{"model": "image autoencoder", "encoder_arch": "vit", "warmup_steps": 960}
Rows from block 3 of the encoder of a small image autoencoder, named by matrix and row number. Rows with one number belong to one neuron. Each number is 128 + 32 x the weight over its row's rms, rounded and kept within 0 to 255. All counts start at 0. Numbers have three digits each.
After each neuron's rows are labels from the 100 images, of 14976, where the neuron reaches its highest value: "responds to" is what is common among them. Only what is clearly more common there than usual is listed. The data: photos of arthropod specimens (BIOSCAN-5M).
# fc1: MLP up (encoder.blocks.3.mlp.fc1.weight, 768x256), inputs 0-127
# fc2: MLP down (encoder.blocks.3.mlp.fc2.weight, 256x768, transposed), outputs 0-127

fc1.359:138122126137120064155083131149148125147113153141139119125147102143087104156129160097141081170058177158122088144138103100155117092112116121131129108062099150097126126158103156072101078101122155161067082149110129097120204175100109114190114174175100148091183161097087083129159146160139166136088185120198126098156128052098114133113093132129142143134109202121095123112079184117136181133147
fc2.359:142123129122144116119098119095144160153122147117140117119114156115093178148145091098171139056082131066146166110082111145119124121133142158098093165126130083154136120126138166159138088137119133050166228156120134126053142109075128163087114148159180129141098103125130136201098143085107068126146129128145191123153109208143147094132139125254161111098141082145075113127126097087123136170128
responds to: order Hymenoptera

fc1.51:136084055173194141143121134194108125114162100088161141103122117102135161172089120142116115064189146121148137136133105091144128158125120132133115098121134170123148162116115161189127163152141129130151070158167159112143088086124106118127142127116201102167134136092134119063132134181115158124145121173073121146105155138170141102167152138156101090146134111106113167097107127161164104090087
fc2.51:080148135157120115141108138081113141079131133116117145140072069148152164123114116119102117112121058185145136134073078116105118099128104134143107177089149137128090102125136075164069104071152110157111090191120142184124135112178192170077116118126084142133125182142107175178104097142147098182148133092101162146103190098122134118132117143139151096158142164116129080098130135155143155184185
responds to: order Coleoptera

fc1.251:163159099160109093137112089148115147118127138109138127162112167055136120204122110128121145138192075146159145121129161118125129134084082160156130150166159127157074094055131139155147099115180102116119126100116117194122071163118131112119083136136095106173150111136165108107161139137104123131153090187172089170070161176175146054107150122161180092109099057087164113175110088188117086187066
fc2.251:131079105108150164065130118128145142136069084106141160186160137076116151070085152154126093134121159125140101085129120123153132165177129161105114085094146155123129153194141114093084157150070147092110106157166110092063115163138100091152173113112091073091105149104039111098126123112168121125137185082095180140130144124162166116176149108146111141209143169074086097167173125113116105137139
responds to: order Coleoptera

fc1.390:178180105152137144086148141166152167170108112135126105123152132121105145149184155104105161170092104106155123141104152119151183148119127145123129152157114124154113083122149160083114000118072120090130144117143132106089148081168125128138119142154074104032121152134125160154086165101107124145086119172130068124131142071116182148123094141150104161147121136132183218129087152181106119092127
fc2.390:082111109108106071098169080076103180079160140083143145166070094157149145139118112107118092151134094172118168120068077079124131144120173090173125169121153127122155156127107087178102154128183075116130100166139114169092160126105115130094118140118173149162189142128106119145130111141179123182159105080112073151109060097150082078145092082133142140095135132117173090133109138123147125199142
responds to: order Coleoptera

fc1.631:114157190144122176156124166088160086094158140100084109117199158138148080074166110094160109158174077096109122122172175150112143110111126080161190176088151106071145160103079106101163117116077107090081123138173069119111105155132118095100156129109157159232124124178166108140093117119093118080102197112138117105123133114171174099166126107102176155168108134169166200197048107147183176168108
fc2.631:172158140133115137087120113096208080082114130101155073133136100127135155178108134120163158070124121122122126157110083171152093111087122087106091128137153130050111114122165111108076084131070119113082187170155115158128097135114120122191101111085100120101106141109164200109060149140196133077121126144109094160148125143171132174136106145162125165137161153156132129138153122155147094133086
responds to: order Hymenoptera

fc1.470:118143158107138111183145139079118156142112169139073105101058222129134138122213159167117135100143173120115071155151085158071128147142135162142090193125061124166129105113120157101141114104185126166162146101134089132117133076133120123165092096131129137204137100162170141072118122118101117198125096127150106105111127135130086087069186100183130090082064148108105151159108092143069159189126
fc2.470:139166147114088107026061123135161118088093107114171135110150156140161039099108120179142175092150141220114090094184129102100139101139099131149164132155161133156166115079127164115132084183085140104164129119114148135108137088136099163157121069051078127086159106069111207150157084141114139085169114128170089125103194148164154126139110147106069161105159152148106150136127085109127134132094
responds to: order Coleoptera