{"encoder_norm": "layernorm", "encoder_head_dim": 64, "encoder_qk_norm": false, "encoder_conv_stem": false, "latent_channels": 4, "init": "torch_default", "steps": 19300}
Rows from block 3 of the encoder of a small image autoencoder, named by matrix and row number. Rows with one number belong to one neuron. Each number is 128 + 24 x the weight over its row's rms, rounded and kept within 0 to 255. All counts start at 0. Numbers have three digits each.
After each neuron's rows are labels from the 100 images, of 14976, where the neuron reaches its highest value: "responds to" is what is common among them. Only what is clearly more common there than usual is listed. The data: photos of arthropod specimens (BIOSCAN-5M).
# fc1: MLP up (encoder.blocks.3.mlp.fc1.weight, 768x256), inputs 128-255
# fc2: MLP down (encoder.blocks.3.mlp.fc2.weight, 256x768, transposed), outputs 128-255

fc1.98:168133117072149105115090148156112118148092115153158137103120110117107119129084130117155165106172130054148117101120169111137138120137139151132149148144130123109148162148101135178106117094140153089111128180128160113137132152164099097093153122147099118120132099143111098153153080133187161097145108120136128118095169141109169110149188134110124136167135153066162143128129128148115150153093
fc2.98:111172109136110108136120124077124154106131133121123145115144136158153130125115112128172114105128120118111123141137087091132102143139146123127134103137097116185149099147157156118131135131119091123147154130127135120126170131124145149171152153186151106133125136148137101150060108093098153104162101131128105143151140190152123121133079117117113163140140155170136110134105119122159094141153
responds to: order Coleoptera

fc1.727:153116153139146135077113142166151128108120108124194088084127135141133151178133128113107141094116162105157153191092139081150102122110151141178111155145125114114109121142121129161085095104131091115104123130130116160178087119142135153153121133116139180133104110085116111144143119149101135129119106142131113120124110137178124166150137158093137165155110114132147136113119133119104120105112
fc2.727:077117139097084112121127140104130096131123104131124095113151146099142103105150104130162138129125095126145116147132137138083133112129175126139090114193112136116163096118143083106115138165117121191095112158141140129070147108083158140113138134111135118133183114124154117142111130105173141156139166118121152118086120098163088143168086125114133115116137103151083117124131123167102162122132
responds to: order Hymenoptera

fc1.517:147147141135200159113132155090125127110087112150155109106102162095164115136150119144116124104145118112138133115120108147121089161110152189104113119107131138130119110133117150127111096116104155111142121114181137143147157105123132136124127131122105122082138126153098126098101142120119178106128112128106125146098130147125141092154163092144171122111093074140113112141115141166143088122135
fc2.517:117110135142085190120107104143127140120128126140149135151121111106110112094115131121129118117112125133125085134186151132138108145139162071151115129145171120186119174164058135155117122100134116153128150142129137095080083138145088147101148123109134164154099128168140089137142117154116157110197082111147094126079082149115146102113076103103143120149148171065157133140079104162150106131146
responds to: order Hymenoptera

fc1.414:165206141124097090109121079122162095120109135094123143137119109110114142112106176111114123129092130143120114167155134110134136089096144126109130159113098114113158098125129126101118131096137123151149108132130149125106131168138143128131096120152114116104075133136115158107101134133098109154106121110144131121111138146113157164135140123142107124111136120121107140102175135131158109100092
fc2.414:151131128125136140157172152114132135165114176147165120127176169151123117128178118110147102071150142103108098123099153084147061147119123123137128139090110117109113139125135129135156124090126158073150135137137097085090138126140142096166114168134140098136122126108095134167121155109109159176122098144144106144146111141105088112120141104131126140117105136167168124158162087115124152118116
responds to: order Hymenoptera

fc1.442:103152160153144113133143156107130147086112085174146136165136151138137140135147161164154117114117103143118122138153111122090074117154096150128135163150143138145123107178109122143179079159111141163119119145123110120111104152110133110132156072137155120105127108140105137122145145151106126121138138160132113093100178131124103150128091123143150084122150080137102170119154132137129109108139
fc2.442:163129126168111158082102133123136171106085138101177153112081149101083122087076120119106159126121100156153156117098092118166129117087135152118128109138105113092110160104118190139062124119175119108112171119111095119123132143124087141140142135113139115123159134163133127104147145108107110143140135064145126131120102191136117110151129133121103151085144167114164125138150115170154147139129
responds to: order Coleoptera

fc1.760:100138124133115147134162155117137142139149120117152125136119130119125125126063101141117149117116145136121100090095114138111147177088158110129085102099125146153176087104133136115136152105078146128158092139124111129159121163155098146124135099169104110143101159140151119128128118132138134141110151101115134105102123126116147117116119115149116157112167153132133171144116136090130116175131
fc2.760:120158128109118126139113149143127107166124119145147117147061169139162167127127077156115144106151151130110101119138122061148136151114131121116101109136128150147136131144106143135107134140112117125135133105125134141137143084150137074108127120131128118152123085110160156124195121131142135157164118169131140141114116089175105171115172161076156098131145124129142111122112104141138168095111
responds to: order Hymenoptera

fc1.105:143119092139136133114138167150162097119099119141154172142103094129140128164145125123118127116160116178116126124146124164081144134115133126143135119137085114134170130182071104129119182165125167110126106133120144157133114104134114149091160139139189145111143146122114115069094101090130187117112143130089156134146152125103155123130074115122100129105123155154108164140153091152137128167109
fc2.105:164162133085130124139113115132142110126145121144121101147105161139167117142134145172125099145106129114127139127130136142112140162133121112123109102056107142134113104153149125095130146091146143126141139131161139151105128139130153089128146119132106083112082095132121135138120097168126119144090106102181137123153144160177090122155147123102156156142126133128166118111139141203097118131127
responds to: order Hymenoptera

fc1.248:112104119130135109151050118179127174154114148120132163115145133147132112134126134085180130138157144134169128140122094153157073129104112113102140144150081142154109153133108134155147109125164126126141158125139152141102177133160130128135144122134144136054128151185100129110149103097123114135147123133131149131119121169133137106173104111145098102119154102131161120104157139141172116130123
fc2.248:115038120132137107138117107133145124113139137116113133147135146149108154136147110153118103189101190132142157140127161103123147119159112175120106115124151128117129125120141161067153170144104123155177142125172117186118100127133119154100095127146135127133129114093156142154130126143106104189149133126126095081119113100115082163079151093180097098140131094160122182139133117110144135135124
responds to: order Hemiptera

fc1.697:089143164110140167128124116157135113158134155121158115127142111073149176100092138125172159086134120124126139126145129136089133145138125129122171121120104122103086102140128128137072183130145130139160158163133137119188088155167111109117099151146193138126167097099148159133130105116161108075107134142169104125115113134137111166110147104119135123102132141127152130101089152113113138061133
fc2.697:132115105165168095175149124115104126094132071114121133133132133135110123143141151125101107120109142164089085159095157146117122120123130132104099100061128195134124089133140117124148112154133115153146103124131093151136142094152144139116137130129129128127127124205134168175085090184123121104132133157129116127128170125140131142145122149106143142156115140108121141121159169088119158138121
responds to: order Hymenoptera

fc1.47:116139077113085149135153166123104109107151146138133154089107115133121127104069112121160161129134119150144090138121164127079129152150103103131113150131139151122156099130103129151150134165131097094128122154129107121147102127176123096133131097147159125126153145153140123122142119119150141105133132115115086146152157111112150129153136131127090094127140127097158152162155135101133119148125
fc2.47:123136097145131135105120132100128103139127099115118116130157164118151142113135080134117127122153154121121119119114100115123113121133134188104086112103120090111116090150108151130069089110111127133131128109169124138140116094143124107144105121157118127156139106146133140117132125167132142127166135168129138164153091111114160127138175174087138110132163147130158133099070107102129129112178
responds to: order Hymenoptera

fc1.170:124140128110119117116084114124110123104132129110126115165143102125087155168105123111161128113134125147093142089146191089133121121112141139134165146102088085090122122126145090111144116122077157142087137147114138091134137129122118121129112183152141128155094130120102106108178106136107145132095146126159120092133130128095114128126138123111165132154149110172098143127141097148201110129131
fc2.170:076125129151121138152108118121096110118134130156124108068144127125151133168150122144128158141131127116097171111099127150118159147141149086164120120118083132164137123122167146126108120118185174107139109113127104152148140128115074096171121096147132107096119131150160127165160146120103147114139110136107125145159088084116107139146175117117099137138117108071118084105130114119104119143139
responds to: order Coleoptera

fc1.444:153120104116070097160155148121126145108148148139128153106126128104135099143144099117173077123130113132106116131094115082135118101142116114136117116114084117128138142130140128131136123123144164096149151108148134151117085141120148187141161125175148133129159119163153147082108099103146125136124112101153137140121147128066165119117091144144106119115109128137100172103113139103169117107127
fc2.444:125132143101148157155133145128133098140138105118134141104084136126108173092127092120157088137117170144135125145123143099134105180142110158123136131137159109086118102103102127118171106101122144184143135132122131119148118100149156164104147116089135123133092133108129122136128101134115139138159129128172131096103065132128096144114128151131110127165167101111147135159159117132143125142147
responds to: order Hymenoptera

fc1.359:132134143155116136130120128101105167121154161158114144118133129107149055162135125125125093174081153173140131094142177140125128178136136112147132116115136150149127159124131122136132140152139084118127157111138099138149134118154110121137188113117128151109134108160135097134107101150119082088137143112094115126152126165118132136149113066123053158131122106111148112148122133190148126102105
fc2.359:129177125126141129124110135162119145166129124123150146115126149128128169168179150113095138083165130100112096147094141134188128111155128151096133120142121134137117122099106149154117093123095135120100109147143145109094132113102136160105091123117080083127145144078117126103132128125135123129164096142137106139132161123127129101108099181154172101148156103104156109122093130104127155161177
responds to: order Hymenoptera

fc1.50:150130159134121139095161108155130127127116137170099143121172117145167152149121092076143109116165099081103144105139103150112112141143117103130153143138132131111071091097142110134139135147090139123105110158102146131168118176132115104152134146166125122080126094113139144116100158102146073137127156156173126109137124165187158112172162126133142146126139133137134113147112107097123083080125
fc2.50:158154131130098149129131127074155156113116115098111104143106076158097134180152150100110134129137110143139112143153131129116130139106190080134119092139147148153129101147177161069117142154137128113145144120132142121124121110135124145167131135112150133105157132095127113107145133158121151097107064140117125133115076064089160127077106137106107118130097126140116135124135167160158124170133
responds to: order Diptera

fc1.273:118149078128109129095124144127162131150130115166152116121144141140142115118111168100123112137143118085137151127094164117113175157180139149154135167088122108145079101131142163136121126103163115092147098153069117099115110145087154153109156140110173166098148133109132122157142068178152159124129122112133173167157129114119128146143129140128122150145102106072140105143131109093143167099122
fc2.273:105169103103111118152100156101092104150119135135126141153157115085158099129096129132139133094138072141156129105149093099124136110083166099155140140142111131124157149156122105132115124135125092122103131084112137089149183134139119134108150117140131135131125131151115127111144102103146167098135114138153104126083146175152139118165108147134161155130147153156146096129112151128119112174157
responds to: order Hemiptera

fc1.12:141086091114097129136177161133115112124095160159122135171128126091144136179169138124130156130152105088113117114129116138137153120126128075131144154106117097126092145132138104139123118158146141129113118133096140139141119130135169125096138143134130112087112127121101112129110149107142147100091068135122115171147143148104117129079133156137102168111139116142123099165105149141152157141097
fc2.12:139113140129165094109032097119112133092126087151132127147148096148140182097087133183119139160110141133167156117145155159148141122150129142121136128159141126102143133142129142084087167162136128136132107130125129144137110121137104126111124122112124162134157109146161098123133124176136105129106191115117146109079149111147143145151094129117132093127103145108089118089148124119118124091136
responds to: order Hymenoptera

fc1.188:113123120133109111106146098089097144082128101137120134148092104086142142143138150166138137145145125153129152136171141157165160087140151113123166138093081126109103132124157117125123130139156132139153109129113087132150119141093114094130076113116131124087118112139151103132125112149101156122135160120146134172143163104094164111115102195130140135128097110132135141112145135111166149123135
fc2.188:128159135097083163140124102104092103109124103140094075120100100174156141151081111146109105128138158092123143116108145092155126118097103135118096138189161124162177113140136119090100135167096157117133200086111165149114140153182146152106099168069120105158112111136097134107109151130148094137111131111152120142145151136138109134123120115117114115122122129159132149117095125139156121138162
responds to: order Hemiptera