A small image autoencoder, trained from scratch.
Model: 6.94M parameters, 48-pixel images, encoder arch vit, encoder norm layernorm, encoder layers 10, decoder norm groupnorm.
Data: trained on photos of arthropod specimens (BIOSCAN-5M), 97500 training examples, 25.3 epochs.
Rows from block 8 of the encoder of a small image autoencoder, named by matrix and row number. Rows with one number belong to one neuron. Each number is 128 + 24 x the weight over its row's rms, rounded and kept within 0 to 255. All counts start at 0. Numbers have three digits each.
After each neuron's rows are labels from the 100 images, of 14976, where the neuron reaches its highest value: "top examples" is what is common among them; "colour at peak" is the nearest of a few named colours to the mean colour under the peak. Only what is clearly more common there than usual is listed. The data: photos of arthropod specimens (BIOSCAN-5M). In brackets: how many of the 100.
# fc1: MLP up (encoder.blocks.8.mlp.fc1.weight, 768x256), inputs 192-255
# fc2: MLP down (encoder.blocks.8.mlp.fc2.weight, 256x768, transposed), outputs 192-255

fc1.49:140100116126149160078147125141137126104176122127148156176097119131125093151137168153119093109123156133112134102079119161095126163168094164159126153144158130098136177142174128131105163114140083
fc2.49:130171126117104130158139114087124121131074126145113074100118108107127164081104120122146154122130089145151122135174104135148128083113152066108116135143159150162140116108088098119133108127101137
top examples: order Hemiptera (32)
colour at peak: black (27)

fc1.197:191152117152149132119122140119128143126110108186144139163127087106138123174091130110128126110114164169095139118150132153098112136123139158118109150101109139075126155095119149127178133083098153
fc2.197:117096141130114108169107134152131098173131156120106093088104137116131121107181137154108148130126145109141097140119110152151120113147160129096136088138134109098141178147122129134075169158114114
top examples: order Hymenoptera (43)
colour at peak: brown (49); grey (31)

fc1.443:172115139105114151123133114155140088145119145156141126132171101106133140127103096147130109130106207144135126144129100141115164092080089141129115117064120144092100144148124139169091146123114118
fc2.443:114137139124132118122146102146144115123130109127109103153116132117149090137126124118170213121156134125094142128070143098116101122128113113113138134122097116168139123115131114121145114120136196
top examples: order Coleoptera (38)
colour at peak: white (100)

fc1.331:099112137112161160107114140087143117079089130185112168099170152122123122129149148114123140160149149147136185133103096111115118139109144129129090116153167159147099109121146150165150153117126117
fc2.331:133136084121118129136145110144115126161167117087119079147124116135159110139092116149124137113158104097133086150144158149147148105139097128124160138108093098098164148151140129084107097117123155
top examples: order Hymenoptera (42)
colour at peak: grey (43)

fc1.514:099099162103148142147096144131133098113098127111177132135090142101125150133142088133126119115133147118156102146101133138182097145145126126147128097153109121116152123120135170138121114108134154
fc2.514:136135145171133101136184079128146156118187103139109082129133118149113094139125130123121143087103091177122110107147122115146158145110120125157136174097125145125120152088159108121128178179116119
top examples: order Coleoptera (36)
colour at peak: pink (91)

fc1.228:132140144117140119127119139124155119160088137145157142133143117115097132144115149136149102140149123118146165141143127113130127120114104137167157111159104167112100144088088131142112138108161121
fc2.228:146137159137104120149142130133126136109136146114108117125124121153132134140132131164108119113137128134106078143131137137159147099174132151134102118145144126117158128158132147103119142123084119
top examples: order Hymenoptera (53)
colour at peak: brown (57)

fc1.491:138116123114151106105133112134101119112169135106112141127138153130138118092129150105145170133142087105137165160122134185092081145094139112149124183124122123142088172124140128144092120160107159
fc2.491:113099084104109144125140143156152105137105147137134122131101094138124128175134115151135073109112174163107112121183120116143162093140123169127127086143189134119132083108111145131140121140165133
top examples: order Coleoptera (39)
colour at peak: white (65)

fc1.179:178139140161098132130176101099131150120111134144151098124140152147145137153143138085125133156073123106152144111113112151111143113173085126136132150114156087099129160135179107148129141111178120
fc2.179:086108129102102135114136123121104098115126103108125163149123142142144114104107105176128137119156133139087084139149124082148129143088148127101125108124132170155139119093106156090164154139092120
top examples: order Hymenoptera (41)
colour at peak: black (80)

fc1.652:131152183121175142167108096153142134094095128057161138121117140177140146109108126108096136044180156141120128115086133150146139098141118135083117072088108153137112165154135169113144123129127134
fc2.652:093110086117065124059183122141115124129135127162109127116143123125141128140123130124144121159090091118176144129159095121098124179126156111165125185136138130135125113103120093148135154092100124
top examples: order Coleoptera (43)
colour at peak: grey (72)

fc1.148:114122173140124106156091135140096149147112132131177140129099122127139121146125100120132139103088137142143151129138135112138159171147100144138134098095118137093121146197136176117113129128163145
fc2.148:126087110086159119137118136100168111112102111134111093160161103118140142075122101139120167128163124160113133121142129120109116132131165133110125155158106101183124122122122123136136123117140138
top examples: order Coleoptera (47)
colour at peak: brown (45); grey (25)

fc1.36:114095118118117140153155093102155101132136084156125128167134128128152091123151106094134148138156127067146126150129156111103155163130111118125127097115085110097080157092124122097143129111143114
fc2.36:135101144146129111081114133168128127126110176104148120085128128127111173133110127147131106149101158162150074124091133146144110126126135145088103154130139167140172137142129092126104129111149174
top examples: order Coleoptera (36)
colour at peak: white (86)

fc1.596:130152151111167168118104117127104110088133105151178161106101158161161148140129134106127142133149142115146142097081128134131083160092113112100106089093095156120154119161140155105145112110142140
fc2.596:122128098082095098083165139134139143120123121096115137149134097088143100113143100118098158114124116142150094148118147108106158128158162143152143114105162126138140093146118068144151165153126144
top examples: order Coleoptera (44)
colour at peak: grey (68)

fc1.752:108118135142120114132114118116121168126130132089130114136122102182124148129151191097149130049120109119140130099105153127111143126142090114116125118164129081110084117147142113100138174124132148
fc2.752:131156113084130192145155121171172080094075135135151170110130150084105137138131100176107124171144136145148111144143094133120129126119191156098147116091138157158140141114137122136125097108145107
top examples: order Coleoptera (43)
colour at peak: grey (53); brown (44)

fc1.132:091168166120133138097094132106103141133113136137148096127174147102103136169167153135101160105122140148125112087120080082112086172112099130108129119111127140139114156114099114098139107116189120
fc2.132:114124088143122138191177090175133124136122151145147151149134121127171098152095172108148116127135167112132082132125136133078128100131123121150152143135121119105127123107115157143125133118094178
top examples: order Coleoptera (41)
colour at peak: brown (65); grey (33)

fc1.419:142146118151154121080160101089123133106108148141145111152099091122132132132121148093141123115119111129118122135112116102084102117170143160126114105116139174100116111151097124152165156132174086
fc2.419:108124121123137147154167141135089112182158089115143132114155135138176128132138106172144164116145139139179107117106141131142168179105087102110145139134089116167099138098139102107117085125070116
top examples: order Hymenoptera (41)
colour at peak: black (70)

fc1.290:127108164130097123166088155160095156134158150128172193192141161130142165104130141138122135113115132153124094132131121148128173132134104100147133098139109110073136137198150171113122141148155152
fc2.290:130086094132138170094163124111124105114104133096117128105129109152129132144095137100101144178152121123122129148115129140105098105057167120107129141132130125125109085073134116153161138158108076
top examples: order Coleoptera (40)
colour at peak: brown (77)

fc1.548:152118142159151107115144139115151098085128133139120142180139138146098145083175113088155134190150111115114151127105170107116112129102159102115126147131162129169126075089116105126108135109133107
fc2.548:128172105122146120157163134137087159150153106138126087080113160063151146142092155135129122126116131119129122121159099154165115113132090150097119115132095154085094169118126159098136115130126112
top examples: order Coleoptera (36)
colour at peak: white (60)

fc1.218:153136139119121148141198147135109135098109125123164141123129124122150101098167122116095135118113134144154112144081152076120126104106161077124150131118116134165126157136134125145158091128072082
fc2.218:140132139135159099146105152097152136147113170144104117145097136127107145125113159120151138118105143082117158097150155156130111123170124144133104121143122140085129114118113108104104183112125193
top examples: order Coleoptera (38)
colour at peak: grey (45)

fc1.213:134101099099122098164126136124120085091125110152143122147118138119162137127134158142143111105113157168169118099108090144078168162125108151134162140117124171128099116138102105150119102129136102
fc2.213:115134142164160161092150133141134147146154123118126111125133148164114133115123115125148141169138113131077153159069159104155132114135148134140143134096072131147133138120131118131118135126120152
top examples: order Coleoptera (39)
colour at peak: black (94)

fc1.278:097149124145117129185117119137119189122169128087186157130111117180135173125109121069178170077061117127124143109122129086115147159169131141111148122106113105136099156159168156126104131131178165
fc2.278:127132135111126152156113159119114090154055162115150101156098159114123097147153152087108128128106136186077112088135159109099162127096122144119131099150145106145071129136096125173153111119155095
top examples: order Coleoptera (89)
colour at peak: brown (60); black (40)

fc1.272:083128117130062158088172137072152118118152115100114130115097126167115125116167135125102139100154172127117140128200150077101145176095126096125121140120092096163110173082138144111107132139127151
fc2.272:139114139145160130151148125171123121120108137144156119135138088118163135149100099098184102144112076124158098139055106142133077077153111153142134120117177139106139127167145134167149143145126121
top examples: order Hemiptera (32)
colour at peak: white (65)

fc1.642:152150120131131140123111143111171165102125089129086146143087125147146136155119166180101116119109116116146105175134147160128112133145099114112105120064162098139117169126148087160124153143091114
fc2.642:097140132116120152117149127099115084151118168136153123119140111119104137105163122071161143098149150131118135094127108138114111116104150139128164113151093125108152097127105135091119125108179142
top examples: order Hemiptera (32)
colour at peak: grey (32)

fc1.457:112088140134103120123151139124119096114128099137134108127129137117119149143167119149127139117134111137144109130119150154151102145153154128138140143093128123117090088100139134156173109105134107
fc2.457:130161113139151155146097137121134122124121125140144135151136112125165126120083140127172158143090116147166153134098110114064173096153117140112148101155125130133120157131126096105135131127105149
top examples: order Coleoptera (36)
colour at peak: black (97)

fc1.410:125115134119123097153129123159101116132130074068098119124125143107184122105151174120122168106122198158153154134112139137125185140151135099141140101135150140146108120162100130126086095096135102
fc2.410:146157103106116133107143099133130096126153111161164160139148109145077115174075131095124137141098070113073115108137107123138079130117139140127132162171123117094136102109143082148152161152087133
top examples: order Coleoptera (43)
colour at peak: white (72)

fc1.667:107109139147116158123132163129136124117103118108134141120083080156124121096124108132150147105094183131176172107168120137098114129142147128132129101095168102098142143156120120149121118138067133
fc2.667:141117124162163111117111086101113155117141150151128116107139152114141137132130126143088119162134108119099070181116138137147115125135126152103100131167122135142130115084116132132134126127158130
top examples: order Hymenoptera (42)
colour at peak: white (65)

fc1.85:136157157145111113174137142163086123090113140127145109103097116147181150141131147153100106124158113110192104110082110119105105136151114098145123147111159142115091109099154139110141143126116114
fc2.85:176104105147140121130103101107129136156098155130122154132115092142110125156130115166171134146121122125099186130149165135142152109103160165133143121143103149156162106083096120122136111115156123
top examples: order Hymenoptera (42)
colour at peak: black (94)

fc1.645:133129129124123136131141113163132113121164083084143140141145112163120157124131161131144104134109148093111100117141130146152132144122136112125157092160112121117088137100135122168161100161124109
fc2.645:099118104151150104099124141098122145129121178169132123141135147100148102121154104083114151130141128164132163126088133159110124133123140147155113163121159120150164124165127123072091147065138133
top examples: order Coleoptera (37)
colour at peak: white (84)

fc1.57:111067107107159162148097153132093112114120128142121141188113134143162092120131110153151161101139147126137135093141125096095194102157149142131128150160101122133132102105155162157151108122115102
fc2.57:115114140132179106147062111114174121131156158109117136129113111151130100129132152128124105125123118106092164110121143105140119098133168097107098188151148142173179120112114106112133123119133125
top examples: order Hymenoptera (60)
colour at peak: brown (61)

fc1.464:138137144146102109145124159141159120115138170095115117131180076164141143113114116106124152117094157160139119100143139115134127158109118132155085100156137144141095115202126126107108129152152146
fc2.464:095129121157120154090144115122132115176156074149127101106110133141102129139158127156165120145134133115162145107134105112077115091116076104100168168145129098098159140080071137134130106092126115
top examples: order Coleoptera (69)
colour at peak: brown (77)

fc1.326:139130130123125137121156116140137096097145132141152143128122128109122097126137138091108122130108112141149156161088116138123144122141177122134109154135131138120132109124104111114161097175114130
fc2.326:126147131122133121156116143114153138104101135117137109128106122158156146107135109184131135136143146110132129089144142104147118137138093124131138101161113140147111145121148142125133157100113131
top examples: order Coleoptera (44)
colour at peak: brown (36); black (35)

fc1.573:099139097123137121124155131130136116117107133107096152089145108161119113173089149143107145116167088113147173105050169096133149155159127123146091130128086097131146144137135189153162091154119121
fc2.573:105123156117155179120122132108128109097142121156119105192137165112139125112163111086141122137127169149121135179179099161101083091096143100143172122082142159142103138114129059128093104151124138
top examples: order Coleoptera (42)
colour at peak: brown (61)

fc1.429:115133149124083113102141106110120104131139119129132120089173093156113153092155162142180088141096100128120130126106149151119120152173115139145084112100113087136127106139105118103101132144187143
fc2.429:131150129108175129142130133161150196104105132142128125137100136099115093184115121085115136101153132135136121119110085120145138134132129149127179107126142157097069140181138134142130112104080109
top examples: order Hemiptera (30)
colour at peak: brown (50); grey (40)

fc1.499:124160069143116127116145135130150125133140145144126111162126147133153133158118090141089141125132134143137135108130103137124109142146118095134141122105086157147140104103124124118120128118108087
fc2.499:091091156117121139124118120133093170119112119147139147132131092136115091127155168136188137138110113133114137149141168135124166130079163134135133114156145126123104130142148111128158144163151154
top examples: order Hymenoptera (41)
colour at peak: white (82)

fc1.283:148116084107140154098154130095135095158119164153173087148119119172148126118144172154185103145131175121133125165110116082128119138137139131196080116092100139135113141128126143136074166113139099
fc2.283:093140158156112106134145137135143133082122105140127142125145112091133124105143108131088162108104132132156119106130127134098101153133126139070159129129093106123073150144132106112203120130122145
top examples: order Hemiptera (30)
colour at peak: white (60)

fc1.140:155146108117137151165089134167123129161121085155108131123134092158172136098171137155111118108129129102189123169123115113106139070098132135111139129143109095149124131127116114087099147104119161
fc2.140:135101124142120131106166079120153081084098144108103135146125109129101173117144115106105133102092134162092127101088115146186131149139145140152096141127152140114171103136121176145146103170161115
top examples: order Coleoptera (40)
colour at peak: white (66)

fc1.65:138127143132107190075131132140140120148120135139165121107130123070144133102143117158095165114107181142111157170147109165141142093155090144145114161164161136049097076117108120139142124121112128
fc2.65:117133104127139077155120159147135148088120155095156120155125138161132133116129101152145144109163080154172115148120143100140153123113106143113125140108136088187128145133103124144142088131102162
top examples: order Coleoptera (38)
colour at peak: white (85)